config = dict(
    arch='convnext',
    model='self-supervised audio encoder (BEST-RQ)',
    dataset='read English sentences (LibriTTS-R)',
    train_examples=15625,
    n_mels=80,
    hop_length=160,
    input='log_mel',
    win_length=400,
    codebook_size=256,
    mask_prob=0.08,
    norm='layernorm',
    hidden_act='gelu_tanh',
    mlp_ratio=4,
    dropout=0.1,
    inner_norm=False,
    moe='top_k',
    drop_path=0.15,
    num_experts=16,
    moe_every=2,
    expert_mlp_ratio=2,
    experts_per_token=1,
    shared_expert=True,
    subsampling=4,
    layers=12,
    width=192,
    kernel_size=5,
    residual_init='zero_last',
    optimizer='soap',
    beta2=0.99,
    learning_rate=0.0017,
    beta1=0.95,
    shampoo_beta=0.99,
    eps=1e-08,
    precondition_frequency=16,
    max_precond_dim=1024,
    one_sided=False,
    adamw_lr_other_params=0.00074,
    max_grad_norm=0.5,
    cautious_weight_decay=True,
    max_steps=4500,
    batch_size=512,
    epochs=147.5,
    lr_schedule='wsd',
    decay_fraction=0.4,
    final_lr_fraction=0.01,
    warmup_steps=450,
    weight_decay=0.2,
    adamw_weight_decay_other_params=0,
)
Rows from block 9 of a small self-supervised audio encoder (BEST-RQ), named by matrix and row number. Rows with one number within an expert belong to one neuron, the router's apart. Each number is 500 + 40 x the weight over its row's rms, rounded and kept within 0 to 999. All counts start at 0. Numbers have three digits each. After the name is the row's rms in percent of the matrix's.
After each expert's rows are labels from the 100 clips, of 14848, where the router gives the expert most weight on average: "strongest on" is what is common among them. Only what is clearly more common there than usual is listed. The data: read English sentences (LibriTTS-R).
# router: router (model.blocks.9.mlp.router.weight, 16x192, trained with AdamW), inputs 0-95
# up: expert up (model.blocks.9.mlp.up, 16x384x192), inputs 0-95
# down: expert down (model.blocks.9.mlp.down, 16x192x384, transposed), outputs 0-95

# expert 13
router.13 075:501523487443560438525511477523483520436509465492484483464490506473436455497478568549578498476410521596444498553489482476471510442514464565560520516519492543507541470432541521439548502423588531540471509514497520502471569395453495522545486510555444480503493411572519479540487543421553558549
up.0 088:496478528502441439498505523535469567519466469504369420477460456486479449584506512454552462424497532595473506505552520529530487526535499470505501425549515442503464521447516493518534523508476551520510537478521493503509507493560509457384507462469539464509548492595490496492527577519543504522
down.0 089:452511529477506474533438490485457512504436479496483437504493466502430553500504514515534517500467483552538472428423454473475424549505511516526440475471444460588480375515478600499449502498555580531482503411560486496492482496496533482483519469486444541497523555543468461534601504518467547504
up.1 091:503513480502455497497547526516453511490530466571567500568476500511512540575467506478528482497483506497508560542424515540482475507473479532538470506516454515447468522513389451512526552372537496515543499549522460482560498535492492541534562500519501559522454517516538511455431464486444486464
down.1 102:519529460507455522471532474431525539443492408524466484564493586449506438513540509475509482468518463514533446508449494501498512602522438464471500593452482429498532438493454559529524570494521481535474598514504505526432502407481519474511515595527469482494516539481494536543479484468457439574
up.2 103:505488549481510527516473523500534544490462570433503570432483496613464469526496513454474462438407567522552466448459505504468536525465524510483584517516522471541471441437531538498500450471543543522502509459511442410559516524371544506517521502514448459477508500517478454535512518500503514455
down.2 095:567492531479531534526505459465514499490451552613470461458499457452528530495524574528421519445515532525489507467510533498507487564573555499484515508554489442493499467504491448511478578409488460504554423514485541539473445580503476524518463472420548493449428579531480419502474491516505530587
up.3 097:536523467497504646487435383506499431541518465525582501488492542530506501454460535438515456442478453491527473548505545527451518543528503460484505426451509574485535530463553500493510455517466524550472533497532491510478389569501417500511467571519467565503515460562529510494479554535516502436
down.3 098:531508501394580465500533566465549482511483481492584429432538483489537509509462495500539474409517487487529478522483498475507503535515561532515609500561530571472508402518425532483497595465547460490537503493482539441465460489421472508535608520449419430475527484488496478528534506539592515503
up.4 090:539539497504502486533494542479510458576524513472499503578514561498464533485518545492614495512450574501525523501495516431513537435502498523468518493480519495504505462520450531554370549512457533539488501530546484504385514516527513490460475499547574562468482525524442461412509480501517568449
down.4 098:512490467453488538431524513514403412506500426511477512523575491472466532475468494534496527489473448547449452527441471497432451485499290496456540462451544529487523454500459519553548544520485540503464386497543428529472430516544503487462520480509504481493441482494488495534512501493505442444
up.5 095:497468529493481577547534446479484534457402469490539449569406515481446490489545483465495444523530569531571498575508473466516509522468473581496493476573450509510528454540537444530470432425462457485522416501488504492487469530496503537571564493527445517553439427572511534457445457515557600519
down.5 076:507530551533463487535427508489498558478523457567519498543509430457592485514524501473548526449432542489504533526501560485557484518463483475501466510432557544485515470531511468494463485509533486493473486499516466486516525406525426481560462503505424467470508521438564489456560514570445467514
up.6 090:512461516510465503567428447471509450477514499534557436523539486500469542465567452531473506547496525505477447571539483507509438476470513460455521448468533570510513468536536508476519509532472565543511578531529494541504488487493566519521422531506430577500564493470456499484525524457489509537
down.6 090:480550498406522469542488526475549513529481496465446461458448547599474499535462572510522503532444515477467509489495479448416548510576482532465476491510522454409499413488509545529510483523460463492466519513514531474462498487531560523482542499492375474501559485474527465481494542438538370459
strongest on: voice: male

# expert 11
router.11 083:474559507513561533465471562491543496513454538448514543510562568519504454522412447478547549441453491497445431505496479564548539494489454533494441446436504483531461475476511515474487507453533527548558493433507475540507411558471561430534499491509512489510445483526583503509458574438454510471
up.0 089:553517454462561523464515540461555440520507535500587572435483472438479465463503578488542545479508486477524493447559493498525518506398527527546456490558551493499519447533526562544500504549504503485536566469536489464531539459429474506488500596525482545532463534478463442472497491479515489479
down.0 090:497438491462447491513532547461516439475531470439448553501519502514475575492515512494532511519439487482470520502480557480492500575546574503512466484445470516443494454495500544471500499415485471487522506448538455501531440478506491557572448576400481495548428473572525513503515495458565494493
up.1 104:478478466504501458545424483543526466474512568536518551477417569511453489495497518508453469462433490552494441563497502481461456593494546445489530461464499531540478469511444450455572589569502504498569483478507490458450514499532570529522562531488454540482486513504456474431475465509472552479
down.1 099:488465509542472536576609516502498546412516481509513464521506517454506500480475483502542494511467498498508440515527549566473506535452461484507553455407564529482510453437488538423477487451445496594529505474482508518468543519492482516507476501480496527510531420546580565521518491506535451553
up.2 095:507514496492539522502443480575529508430500536501507504455515514378486510560452485522404574473435482485503503570478517515505465504459531512535458498508452512491458599555555565496508483509518599534486456545479519521473520528527506550474439502531551491483528498566536504506555488543471454475
down.2 098:561464508531548550520544435548488470401483497427511505499472542544490480548490498406589594485490492556420464507519476502507501459569529525507510551534458489485499544558494516479511496518489509477471548475419460402556490481560497509467572469479433505439477466560505486516429470468487510482
up.3 097:553543479506510502551428453542412500493458522519514571481480560509510542465471537479510383471456465486464564606520506547463520479520496505489524536504527490504495445416497493422542516513474515501470496503379482521479485565549431511494536459524475502500536480510527517441466551512528430451
down.3 099:538503533493445475462445474473507515525479538546558554439430521487580475563459499540541526540531523470506539501520471497452486538524521537502540531559506399470489483487488475486503538572568532509450417505493494454416524539487433464520459545488469532531490404482563530488530508490523442489
up.4 101:509433587524505560567456456557447413488397513505445468489569484459470505565511556461474506490509536518515571471465460539469498509473440415520410524567489507533407525458498576502542446509479518536443492499527494551457534513538522538445534500521486493506542522536465528472481493499486396488
down.4 108:519504455506572464458560486525587513512465463586444482494454467524455476491444461470520542563594511488522459539501498416488498484435457546501475496528560504469566460488421511537430540534485565509461545467492569535510495468528584521501585484555510514490482488507523483534535493503487517421
up.5 106:535495494485475517537491447555511514491484478433448495502523495579546454526476521495493491482504488558485514527534513468576564421532552476450482501495524496447518583491459551490504523489548497541522463446445492412418469458465476477531508579445526485556544500527562452527479458540546523455
down.5 107:528490457483464429532558441542519502571511501575491504460483444408477502556452479476503553474472558474511459460532496476508413506469474522515525461454490535517447491556585493467554559488475557530538464482541463493509535427403506544557520535485435556513503523479489477576548531476463553543
up.6 107:583441533498558551557543462477556489572511508561449588450546530532483534508524462508515440507560516463548453525411478562450484456485553525539593534475442507523478493466481478529496511472474456475532506451480471534518482558447516506527494536505504443530577473474491398489532512518482577604
down.6 104:534489520495525513522550533492535495501465450566480449540528511500473453456480439500516542456506494418478399522495467515478502544469484484632499514507487473471518513515431504467479557537472477517449431520589538524451475479533474482598526476530538448536494524451468445572450517487484484510
strongest on: voice: male

# expert 9
router.9 098:512502477469472506449464533485489532429524464445555487472578514523503489580450475462494465473570494395408490485535465506487560442571468527417444459488450493491478490441500565483524527532516440508539463423436482452565465495539540499526510522429447478494526427512454522438510447448475493476
up.0 104:484501543529519473543522469487541501555572475472584521518480529460444505503569500520531461488505456449512432487583529512498437532489480460504473497487485446605474442523581425421506518519581505476517476544574481429485473458571578477473526493479511477525520498473491577438542537507466568476
down.0 101:469530502467605505477499473459489468540481507454500539450525548475516476509473550525529458436466478497470509475471499465525567505508575506555535494570401504577588470479487503440454487503465529437483500478514433532529503557503505498487519440501579513518491481448436453468500526445548463501
up.1 095:488494463508574548505543505529503529523498506480551453564463405489547443487533496436494475540482503507459551564529515537572393596504512589464499485508452514513470524514549494537434452433528479449495519460503482463556510525490465519552383496428495596505513421475501548488500508565446465470
down.1 097:558498519559530410525490497470551542554505547452450408454497458527524440500501526563513602467501547537489479474490536583566420480499516506545516556468534503458556490423560402478531517517512559465510471525511549532456505555559501553489544563465451497350492498520586509427550480489486500470
up.2 096:511573530444494501586465511550519534481460497501487464501565573461467554457489500479634493435491498594477415543475515532555527518511442478501519519562465507454489508477478505502522546474518503516484471579456554456467461592484477478462466545446460533520445463456495570522523534480500534492
down.2 100:511497515539488511479528500529557564482473484520451538518425482573483475498522545472512483422487542503536473525505495471430527453439482411520460511491518530482491486440574463531455497465525525474457442587499554433511517469494514545447563531522498459463493448484521544508472506527556525502
up.3 094:558535429555414494570496521515477540483500502473509488479464420531439540595515515509497517520496480486498482549498498510499460522567482494494469484559432463533501562524529581449521517568407520473508514486497432477506529464526530519528530442496498512568509447552530515500447457546499502448
down.3 089:437474570507504549522538506503504504486540489467587532469566586445468462561498577414506492514498472573518518506460523452519447543600600542553449522498473444526512572522474513443436496570536509501496559480478469556537478476467470550497472437493488548498516429495533454503498513483526541499
up.4 095:519509495415541515504469532540596505502563536505512482504503507607524484497492401429498459483507508468521494483625544446497525503500492528536518467544515528472554562484583462524522584560518532541504494499442439514503543498456550552458531568435507537533552439439523541531526547604504519516
down.4 095:493487493492509491498489474475498480504513386600560524492534516603491396465511505497403484520430532463512519527511481482458486474512443535487460479513500440504491530478517465480509502464483491549465409495541507505527509505466562544491534553515430454465461464503489466495541437545433534503
up.5 096:444503571539556469426573463523499542515513525469456508514494537559477436487482517517581519515412500560482485433460485519514543514519535517487550540402527481508519550436475482536444504579539639514492508482501491508499544491575506502475498483380504500490450532491626553438531503447543476499
down.5 095:514469500475483504414439498503484535461462528512534485496548492481489492466549557480507564484456529509489516517440538487466481626540497509451494451478465520434536596485524578513503508533566524550440462513461508548572475475554456520477498457518518534514467416514451521534471490454543538477
up.6 098:501548481514474549486463516573510505523451482522423534429499506504468539529446594485461511471535537540463484551542466443563569441490592478497490551474485400595514516513528499455501473441479561532535561526483557510522536476525544474509487428484460446599527511490536444428486601566504498478
down.6 098:525521481515423554501526428504585443485501456526512477600420526472574449497509451458462477469529559465445513452537446504511464514501493445515447449446455556507469397510535550479500526448512514456537538542519473442543459546516533556483498490543471491628543532508524461514504492504520462515
strongest on: voice: male

# expert 8
router.8 101:443509508406500491567470515488519529500513566579525524498470443508524478521524485504524487491513522442478468486532546566479506490519451492434517534454472436518518538474450550461565514439436505483542530473486523500559515480445547497497496558535460514541561514514457469501476509569519546530
up.0 098:504445458548462516466430514641485500509526445436560527519434507470496461507452556451541535542505544455500494489494456542528523562597466477545465582438446506486502457485513482468445510520533466484514477472460604527500523535519444493417542540462501530415496504537541495423538473532615531530
down.0 101:471463486416447548513443481485512432559502545476459433466465511502528505574473486521497628532500510446516567601454538554497557510419517550519565511513497525514535552595497492473455544485519486508519514529448446493504489505531510462508477496455518490542513452436506583527516592522470522497
up.1 100:580522528546470501505516574479469504491438510527568447573506522534550523499476412506519516520543570493478496535541469456456499488455494466528587445499459518447499405513490483515468517469487496477492524533475534467527426486499492582478563460568517518520507488533480499477554538545474469548
down.1 111:412547513508475505542456548555496520462459528524523557486483559554463422522504544475510582471496494400552515518537600523370578459553449465539473541540491522426578472514488541477489512533472546475459543497512469529521495468489526460452454507458517529496432583550492487507515499509471517490
up.2 102:492447465533531547503568430494530469479506530514530446502553523561557458547571497542537486501395498507529573477514466519467511495602543582505523508560525452519483432498549498522532504524442556493525493498496502475542560504482507446497462481456535541492566539548598534537543535468517480459
down.2 104:502538509508484564517568518435506503447396450487415507488501546483559459498527510563462493450444467591507519493514479587471495587479449401514524469462542522468468496536503424564466452534534469446498559536490565480451523465555497495512502554528503491512496492503479440483543473480483516433
up.3 103:490528464475521473511498456486561499438573459541449458499516493489432460534481470511516480531474518538514453470489459504504466513422479496455545498524477506502464448549510497536517466546504525540444529504482456462521541495505459567473482478497507509438626541538518442483461503517499519474
down.3 098:527491489539488539512493487519524544608503448517527511507510468533528406476533466548538496493542473502479540490570468429468463538499514486482513539475524524397460498458559461491462572441517584461535515530538469380473531462503537478457458641543505507488508490447566421579491545462548483471
up.4 101:486529525501476442461447521454496510552533491517478482527567455498523443561479500477412520562551465499511474470528501447494462555520528471498482504458481543542496535547461567519554440536461501524481570474452544448448522493502519495485491546510520475515476545522496528412489492554490394526
down.4 092:506481537428452522479503506441435454534508535520485532408505482519500471506450508489469477493426488476471502481497528487408491548394535524502433500419438398497475523491512459528474484531518483498513474536504473482479520478530495518420462463567482493511509525503514504547498502563437496524
up.5 100:460493493458585522504510482492504516550548496531522515424441504528450519490477467467513445485491480456500574497436437530494581532529635469516547491487553476575471520508495515613543521495540504550560529530547520409535484481493519491485490471538497486519482510442485469509486534559526445464
down.5 089:519432477640488454499439496500482552492479518484503484507502505533512438495541546518512488405524472495534508437515454531488452527517488420525518544499498453512463528465498461503487491579492561491458573512492482457549521491514528516490514494521450414442502500474509448388523519545449509453
up.6 098:444533497470555592522507489562511485587446543527541522550571449591452494452455429539552478505509499432509486509530470543502441506512520542475523475427455518463501547509411457431507545538481542474495526553490455544446478499471544469481486501497432474500553562571459478513539457573549547473
down.6 103:430492425579537487542467485487486490519542516502546483477486482500476500437534479497529450483522528543533515506484483558493473455521436495536507538595499525531432462512509490524490523513441509465438566532455421540533450534519556519469553505412517512487519496376463505510521500507448474521
strongest on: voice: female

# expert 14
router.14 103:441510527533478467497465529517571473469474466566427478476518513517493565532534519505477465466469544531483456529540512519568460452452504497436468517505536491487478457491439463568473563499548547508438564478456479503530476515513478532476507531468545513506469557504531432556490506466466457467
up.0 091:531476552468468535475517539542516514546419482499507484449513608539458399433494465430424443501523489494533412524499506441482461533490475434606466488517422522485477472433534456488494524493498510425472469557462472484470452457471523546543475537504452520485567537487526577420494523522477465517
down.0 106:487505497414486503457509557520469525506508478508475556494515520528499465475480487506541494462484559463492527498478514494525474487502513426527481535520474493430473587424598525542532461491505524507543390496555507490493440488487479392522547546546530505480570410495495462451446540568534463492
up.1 100:459521529556484496507533533547514498490478501398525526531467449487449499491524503479471555529514473481482432582513499487495478446446447502532561470510488515602511434494487497594565568473466517526454512549456505544487516443532487544524525560421468516548438519471510581463500468543508503523
down.1 101:483450513488519481514541572478448489512553499539521558531524511549501504467483451516527465533536552517516520482487474519507498430483565507557468524431549507467516521478469500506519438438461534560439549446425502561535513430544571535440549537503497531497454484536437504448501525475510490535
up.2 105:546505472477565500438481513471596529538550434486545518486446541537558515496472456497531493511460509480372495508491403484504463548504560550515538551457520517488486515512503458510566501539548491484563469483414496592515508527512552568567527506440493466588486488515461496425458464503409540513
down.2 100:430560570512427446460527488484535524538526582443490536516549525500475455549484525497492476499568487494537486543494442495465505530378485548467482452496548449455553468515480460534473437502461448516467506477504514458519472545487528487527478482470540528479558471539449545483587540517488472553
up.3 101:522506482502496470466493463542572572453549570525538500481524440513601453560506489502525492546527510582470496538470492496506416547517498504447489464549455489541489470472524556481554502491482521501477501493413532519435448535500439504526510512541477549530498470454476582427560456461492427507
down.3 102:492426566591529546505485506496450409524559459528526435441518517555511501477579438475480563538509507510411488477525491543473440508584514517467492455510456559498549531442519524478556474514449469444449533468499501467485530491452441588575501475548538499501482521465527494486469561474443494441
up.4 107:510499533425476496539466476506504529451496522522518495487507463491434502490520569455493514387515493547546539495448514442515422471498547456499517477531555486507429464567563542511493517478512485506485496541500514479506512417491525513501479512496404522513509445486538487463522499541587476469
down.4 097:497496475521508551555440538524572467444530452505552470453510433535512500482507535574522428469509493558462516494424478504483543461584464493502494439500576469426500513550454467479514492547491502490526501573439521495472521473530493498475484566553461422530555568533557555552505463480504501436
up.5 102:575583502514510424477549574552493534515506596527506490424469517498513566520511475584562479531466491465517500510453504554597438511481529518460524517522545562483502435509500440497544439484507518461473516458489488485488505472536504489489541549486521508510476488480504463467551504483564519504
down.5 092:544526505450486482573534442464491506510431435557517513537526484611490498428558497529527465542507495564500523552566516471477451536515461494488518533500507481484494579511544419462498533486500419497490420440486490527477529416502491491578482535566485548540504462492520456464520503466475492499
up.6 113:499551448500469525475453507452540555473482449484476500476493483507512542523450566512498571571538461509576504516485512547421480520492447502471489511497464519519481481573472488515422497453470444466436612537531409545570471458526575562483481569513456544540568545515479459464461504492485463428
down.6 098:542498496451514477504480572494447455477560461496503544491467540474541444474475483463481530528473521465531538511532532419494472495443461584456512464523505579460535529505525436470442445491481509501468520475457548463464515487511469499508543523513537499479532463529473458543451472558416520419
strongest on: voice: male

# expert 5
router.5 105:534478454484506473502467504478467511525470548515533508501521500474428460505506526424457587538504554450571493502460578454471553531529460517545491465494479490506539499485444495410453521585580491592525522519523466541470439519534538574420466478520537602529486554516517469481473542503492528489
up.0 097:469496472479618565513358529462527443492534479543496458493475460522441507525590552553497445460478596422519549457496542467458486556453507501490483498431471437494448444475529495463459566475567453446468567494505492493529441536423548528516547465525475477477469444442487474527460596492522480482
down.0 099:518474522497494497492502523576447508557523528531464486475474511546479469524554499498548467527451529472480589509559536543477515581429508593497537513514497399473515524450511546464493468465494472526510505494537501465490532459566450514556516473474529513510537508478473530527456488573537454528
up.1 097:501504523507551524557435523487533521449471543510488524461491499474480378516528489500453541571486436479539463431528569432471486523545491481446466505522460516521380552430490561525457461471498547515535546500542513426503538540558530538478536484456507516512524562536501429486534511455481580478
down.1 096:504495504481479457416490521542498529439500524519500443503560507524504494511492491467543506499566449527512505458515467547529466523548519497502455451519505446485514540549507488430412432455464520482472436504544557507542506508496542510566485524505454574452422539530466607465539462383521611504
up.2 106:414543519515546465466438449549538496535448443554517451483471550528443507518502464478490410548507561476462472495597454558547505522464492559429495534536459473554406542545506456516490554482443530549532495424500487497436535514437521488567446485496498536484489536417488501492504507508522559489
down.2 106:524511505517513532516562501507473366536477495554600482513554524504455480530528513506489545462514533501406521475502410505532471475533496556581580467568454514488452503442528446493478405541500430501541547449532493491528480452545486490453497549446436512537465554487471487499469501494558536489
up.3 099:422465467429539435537444482567574491568476502537492513447515572532496483510451473495537483499462499514532467506478539390536522417445508522482438446422502426468496545578455493559483507520500515416526526545522464471547450551531529520565560504559518440491563533522499522511523518478540494540
down.3 102:475410556511520479495476561509484609501462405500452565490535564511472484476573472462413463542513509544433439530412483459516483543535467551475517450521536538521551469522536517493467460497492484557502569483468527516446478505476494435492524443506529537497535389472504449492490548531549453463
up.4 095:435537513488537424511516487490465469514433515509478535483479484569422475559472542451504448434545505504535458525540490506526539486471509465515502493485514529524406425457480484541544491505494534472445467468534498452511559516451441594538496506524561519512448501521519455510474508539491520469
down.4 100:463474529505485510553460439525478520464493532473536431539556487516503519486537417528449497496494437477492470499502543510486513511554524471575517485522546526540480471447541507496438545478445486402475520460494544609487566498538448491485477427494442505485471449511510519501469467615527496461
up.5 096:554551517495459559505472554478533498492411534505488499428469498519449536562508485519556472469465494509479539525526562424400460494472454447453513520500453450548507472470532512481462456576510505544563507462546458520583477550483574499465502441412454508495459475530531551475472503439602488517
down.5 093:505521532509521541468522487479533443529481483465522517499449482581427498543478471547569503583509601474457600443516503446435486507492530486496402543463554462479507456519529496543503522491510501414534579489436499486494467493530474551492532428454487461518514502426506515512514430471496451532
up.6 100:524482494475423481504582495532508447546524510561464544514475476481528450548515505467530510496487499460454542511529446460559454560485496566527502489493522504479565425555496499592491591543529523472531462469512551530421474575476541476482520532468498567506473602530529459475526491593500486488
down.6 109:501456529436489508476462438494500565543443491476496569617503591548502571517432546508551486502504577519463520534491522523521530451566520570510549427489480493513499473477493519493545552572490470472599497504496510481512503510535425479510506449517452613451513520461526523480537531467400523482
strongest on: voice: male

# expert 15
router.15 094:495467496483557512520498459526442551540457563558515451479426555534564528505529496507535462516478507460503471527489471511504510517468523484478539503513545490563494483506566536430542463523466432489467450462458561551538513446488443510591471505462511505525503533448474485514522512432447543488
up.0 104:444540497499597509491556511577489503540522607476475471473515382428489465477487518482540504535499516537461498518475500446543549521467513429472558479511552520469544504530490498532439485513514503457567464589549541537579505448514486491502430474567457407450450461439458532488529503483524536457
down.0 100:496467558515523472495536511490530542451496499525457571499495453516537568558523473490562379432480538514520471490536441584428475579562528568515473522542446577528435473617572506522482475521431564474460540484495451554506534530532533502478472481490575438498512464501469488412422465503550483557
up.1 098:510473504468494519482507485519473497446548513523522427510509529518461487456514536484471511544414450497439533505546485520464537516527494450535453537526450487468470527558521503480530491362559499479456466579458480459498580472499481521498474476494506439471497550535561531605465552525543529464
down.1 102:458520407575444505482517498490599465515496496498485448453523438515503496501521491445544514481517481528529482454515566503514502437514468478486568523484505498541475455527535498514503506511528456509492518483541468497465563495527592449523445484487453503491498506577522466472506602467518486528
up.2 105:483584472514497600489427482485594557527496460516429506553447450528393486470458482500466474501475539426502535462537500505489428565516474549543437431538543532510564502571536504529508517437555469462493554489529513506485503526473494571529527469473568497556496551479549518446448534464517502477
down.2 094:545494505476485510510531465522548581523512439459477505542430461407501471516477507518440508452475477514451436530531495555529496536489437478477522541420494571536481467575454508483507536534453503520499497534494450503421491482560543513460526533479385448582498484540526521542445591535508604469
up.3 104:497502510520499489513527436447533444452512487508440489534457507563519502547442482463481506511476566401477551528524505472575496486517427532441524523518457501426613483492522520488573505424502507522539501404527492436478522541510495491528522505479505496500498500510485476503523502543411487477
down.3 098:482474439493471484454514488565494568506491533506549488508471462435533546472479445506495485481544524493493499507484499530515494570426491553451529455451483529495535647498467547515481524558494505537536504472473494569563479516541534456541520426462522551502529499490521469469491428522456509500
up.4 103:524425530531542528499496534490421488469571487468484480578529463425605534511512518565449455443499494443501520554475569521471504444454519531432604500452508421487532528550508520487560507533455509505489497467521467511531549493580519541541523497484547578487508531510417536463457502520473470464
down.4 100:507523598515470457601514526434472466494506480478485530565514499465451490533547486497504469487524525547479495517495533464555519502487413517451556528455463506469486538474508448546514529511507476499489491452520525521509509457525456446524499535492480507531469539510524521481535494447492520462
up.5 109:541438539525571467522441487517489540503447472469486553501513426415473584545464512473489481501554504506486462452489489525506478425515505474475571475464478457550469521429582451553524525536537502468487499493486515457461497520519516536525569462540498519480424497578537508525554514443493528521
down.5 102:489583469480442489534521472504469437562394499481565485514496525520513546437414453539522494510535582487493446449490479499513573445497449525552538488423493468481456583479494488451516434511550469505535513452462602450543472464496485566539579460538500506558484524461496472474473513532532448468
up.6 111:474537466454502432506535497547473450540502452450428502466516533515461544507542472470434503481510532559474527462475425479504548588576500560441491489445500498547457519543500474471500452580530545496481518566415537495572519453455526475574442462478513523523535475430518538451514520473540493485
down.6 102:479588492576488494479478527490501542504540564534517432473533551506466514531523554482487546487458457409493520540520469545459437457465507546542466493492455519464531482491536477509495459561538560480532493501438492570494451468520573525425504482458497545565549488526431475511470468514483470504
strongest on: voice: female

# expert 3
router.3 114:493534481529478470516569457503529541495539498567450511454543553484483472501491488462558564550447531427488533540487472456416503475519477485559541551469531492545462465506509545509492526484551475475493444513552510528508525538490490446451518447545574506453467528477545553477526497548499525416
up.0 096:457470470486481497535517437513495469488512480517475471506512497459493558509504417496574514462578426544530412511485517538439447509430527463536492487484489528525554458471462483480528500543511494539483491556495483552561548482439542504496554489522462517524606554564539497480445525562451517479
down.0 101:531480517527491496477472541477539412534537517488571486484450451436473512476489475443459519463459558564448475487499529530471457420483568531469472571529449454459476450538455598500567534487476489493491505558522446432526418454486467427443485575490524577453425448512600519524572475517536472478
up.1 102:472558394568512479527426401533455494489447503498523428560557571514467462494454497423437509545450511431556500544520526481481485470509481571552467500472471482543599481518549445470572517451513460534580462505472534503517545420498450490478541515490507516453498507563491484422486445504484413463
down.1 103:507452481435458477544462493477471592518508450537447513457543471493457447518500434517435501505564425542559489600482456471458507539495384532543460528476492474437533453526558492500470529507465501578499571460508507459488492500467458508468479518450511498447517473462395473581546555476524470588
up.2 090:477498556483484495519549525497478492533448526484534616512480486494515548484462543478450408414454565488467511488564544503466521547462599434569506556511499488526474455507566539509528510431507493493519560543556477512498479494497527536485455507485548523485449507457531498419492477508415536484
down.2 101:451367537482499523496490445514493398509523421484470507451549554522544500479509431510566496482426508396487537509505491534499503493468468508485503473464507495521460530498593433502472502497452492542462465514452389513446463479487494520496581482524552466516503533485536518504523599546520412464
up.3 103:495571487521467530414474545482525435491511553428422572504480531483450500463487509510478508489489416475474472494506481521499527464526486453481444532509467495524501522500512496482557508496592504478502516526575423539439538492490484484496518501483500505454498576503483467496422477599509570542
down.3 100:537515433498519517519403495448524554506569486521423467512517547461521521453473518521528505502554513532453408578496563521497415484475434402465510540481507512518537521505472492442468464506494490504527411514486466555524485517419442505530476497436564499493509440504511492528494463520454470535
up.4 102:527478513475449512473508490468479476495532482474516547442470468503495520495535565519514552450533523512517467481444454567518548492506469399588485520527480515567481503490527479522479528531523557498527487546430551456535508467454448570414492495481509474469524504529521475487492494489502483472
down.4 100:419534493518471515493489560545546497512539503506425539506481481533488496525588531467502474478480452497538499457434484554561502490505471563518499499516483420569548487430513490569500511449517565485517475581513525414547544449500466521527517522484477508583528439577510498545523525494454521456
up.5 094:520500499554556525506511512490526513524514474534488485523482571447526511472583478502477499513500528443479584509450521481565547503490479430476571447535435530493518487435515529498518548538533527549534466532473522467495465446522458564480497540490514571519466443436503503485540486466446455547
down.5 097:542427488442521483467544497514500496499497512485505459504508424512525485491571493538445460470597493533503495467478495532482455515511512436517453501524498491508471466480525503486445493449523486487578482497542466502523527527568517400518472471463530470494491536490480474479490590566444466522
up.6 095:501455545498543536490549522514537511526532430462474512500500499507491503538578470453458385502516509452448452429552415560470542558492515548542537528509391502473491564442520528489480492483494489499517508538510519483533516516378530482551453515461544500534542536542531578477515472546516568480
down.6 092:477483514502494519442616446524547490503478587485444501486500495433515509505467495455477572507458443492501477525527512455523478491443537518547430502544490467519491523496463441546455575522486516510571494448496530430481414489478476476539556458556492438477462485487547492501517473482487426511
strongest on: voice: female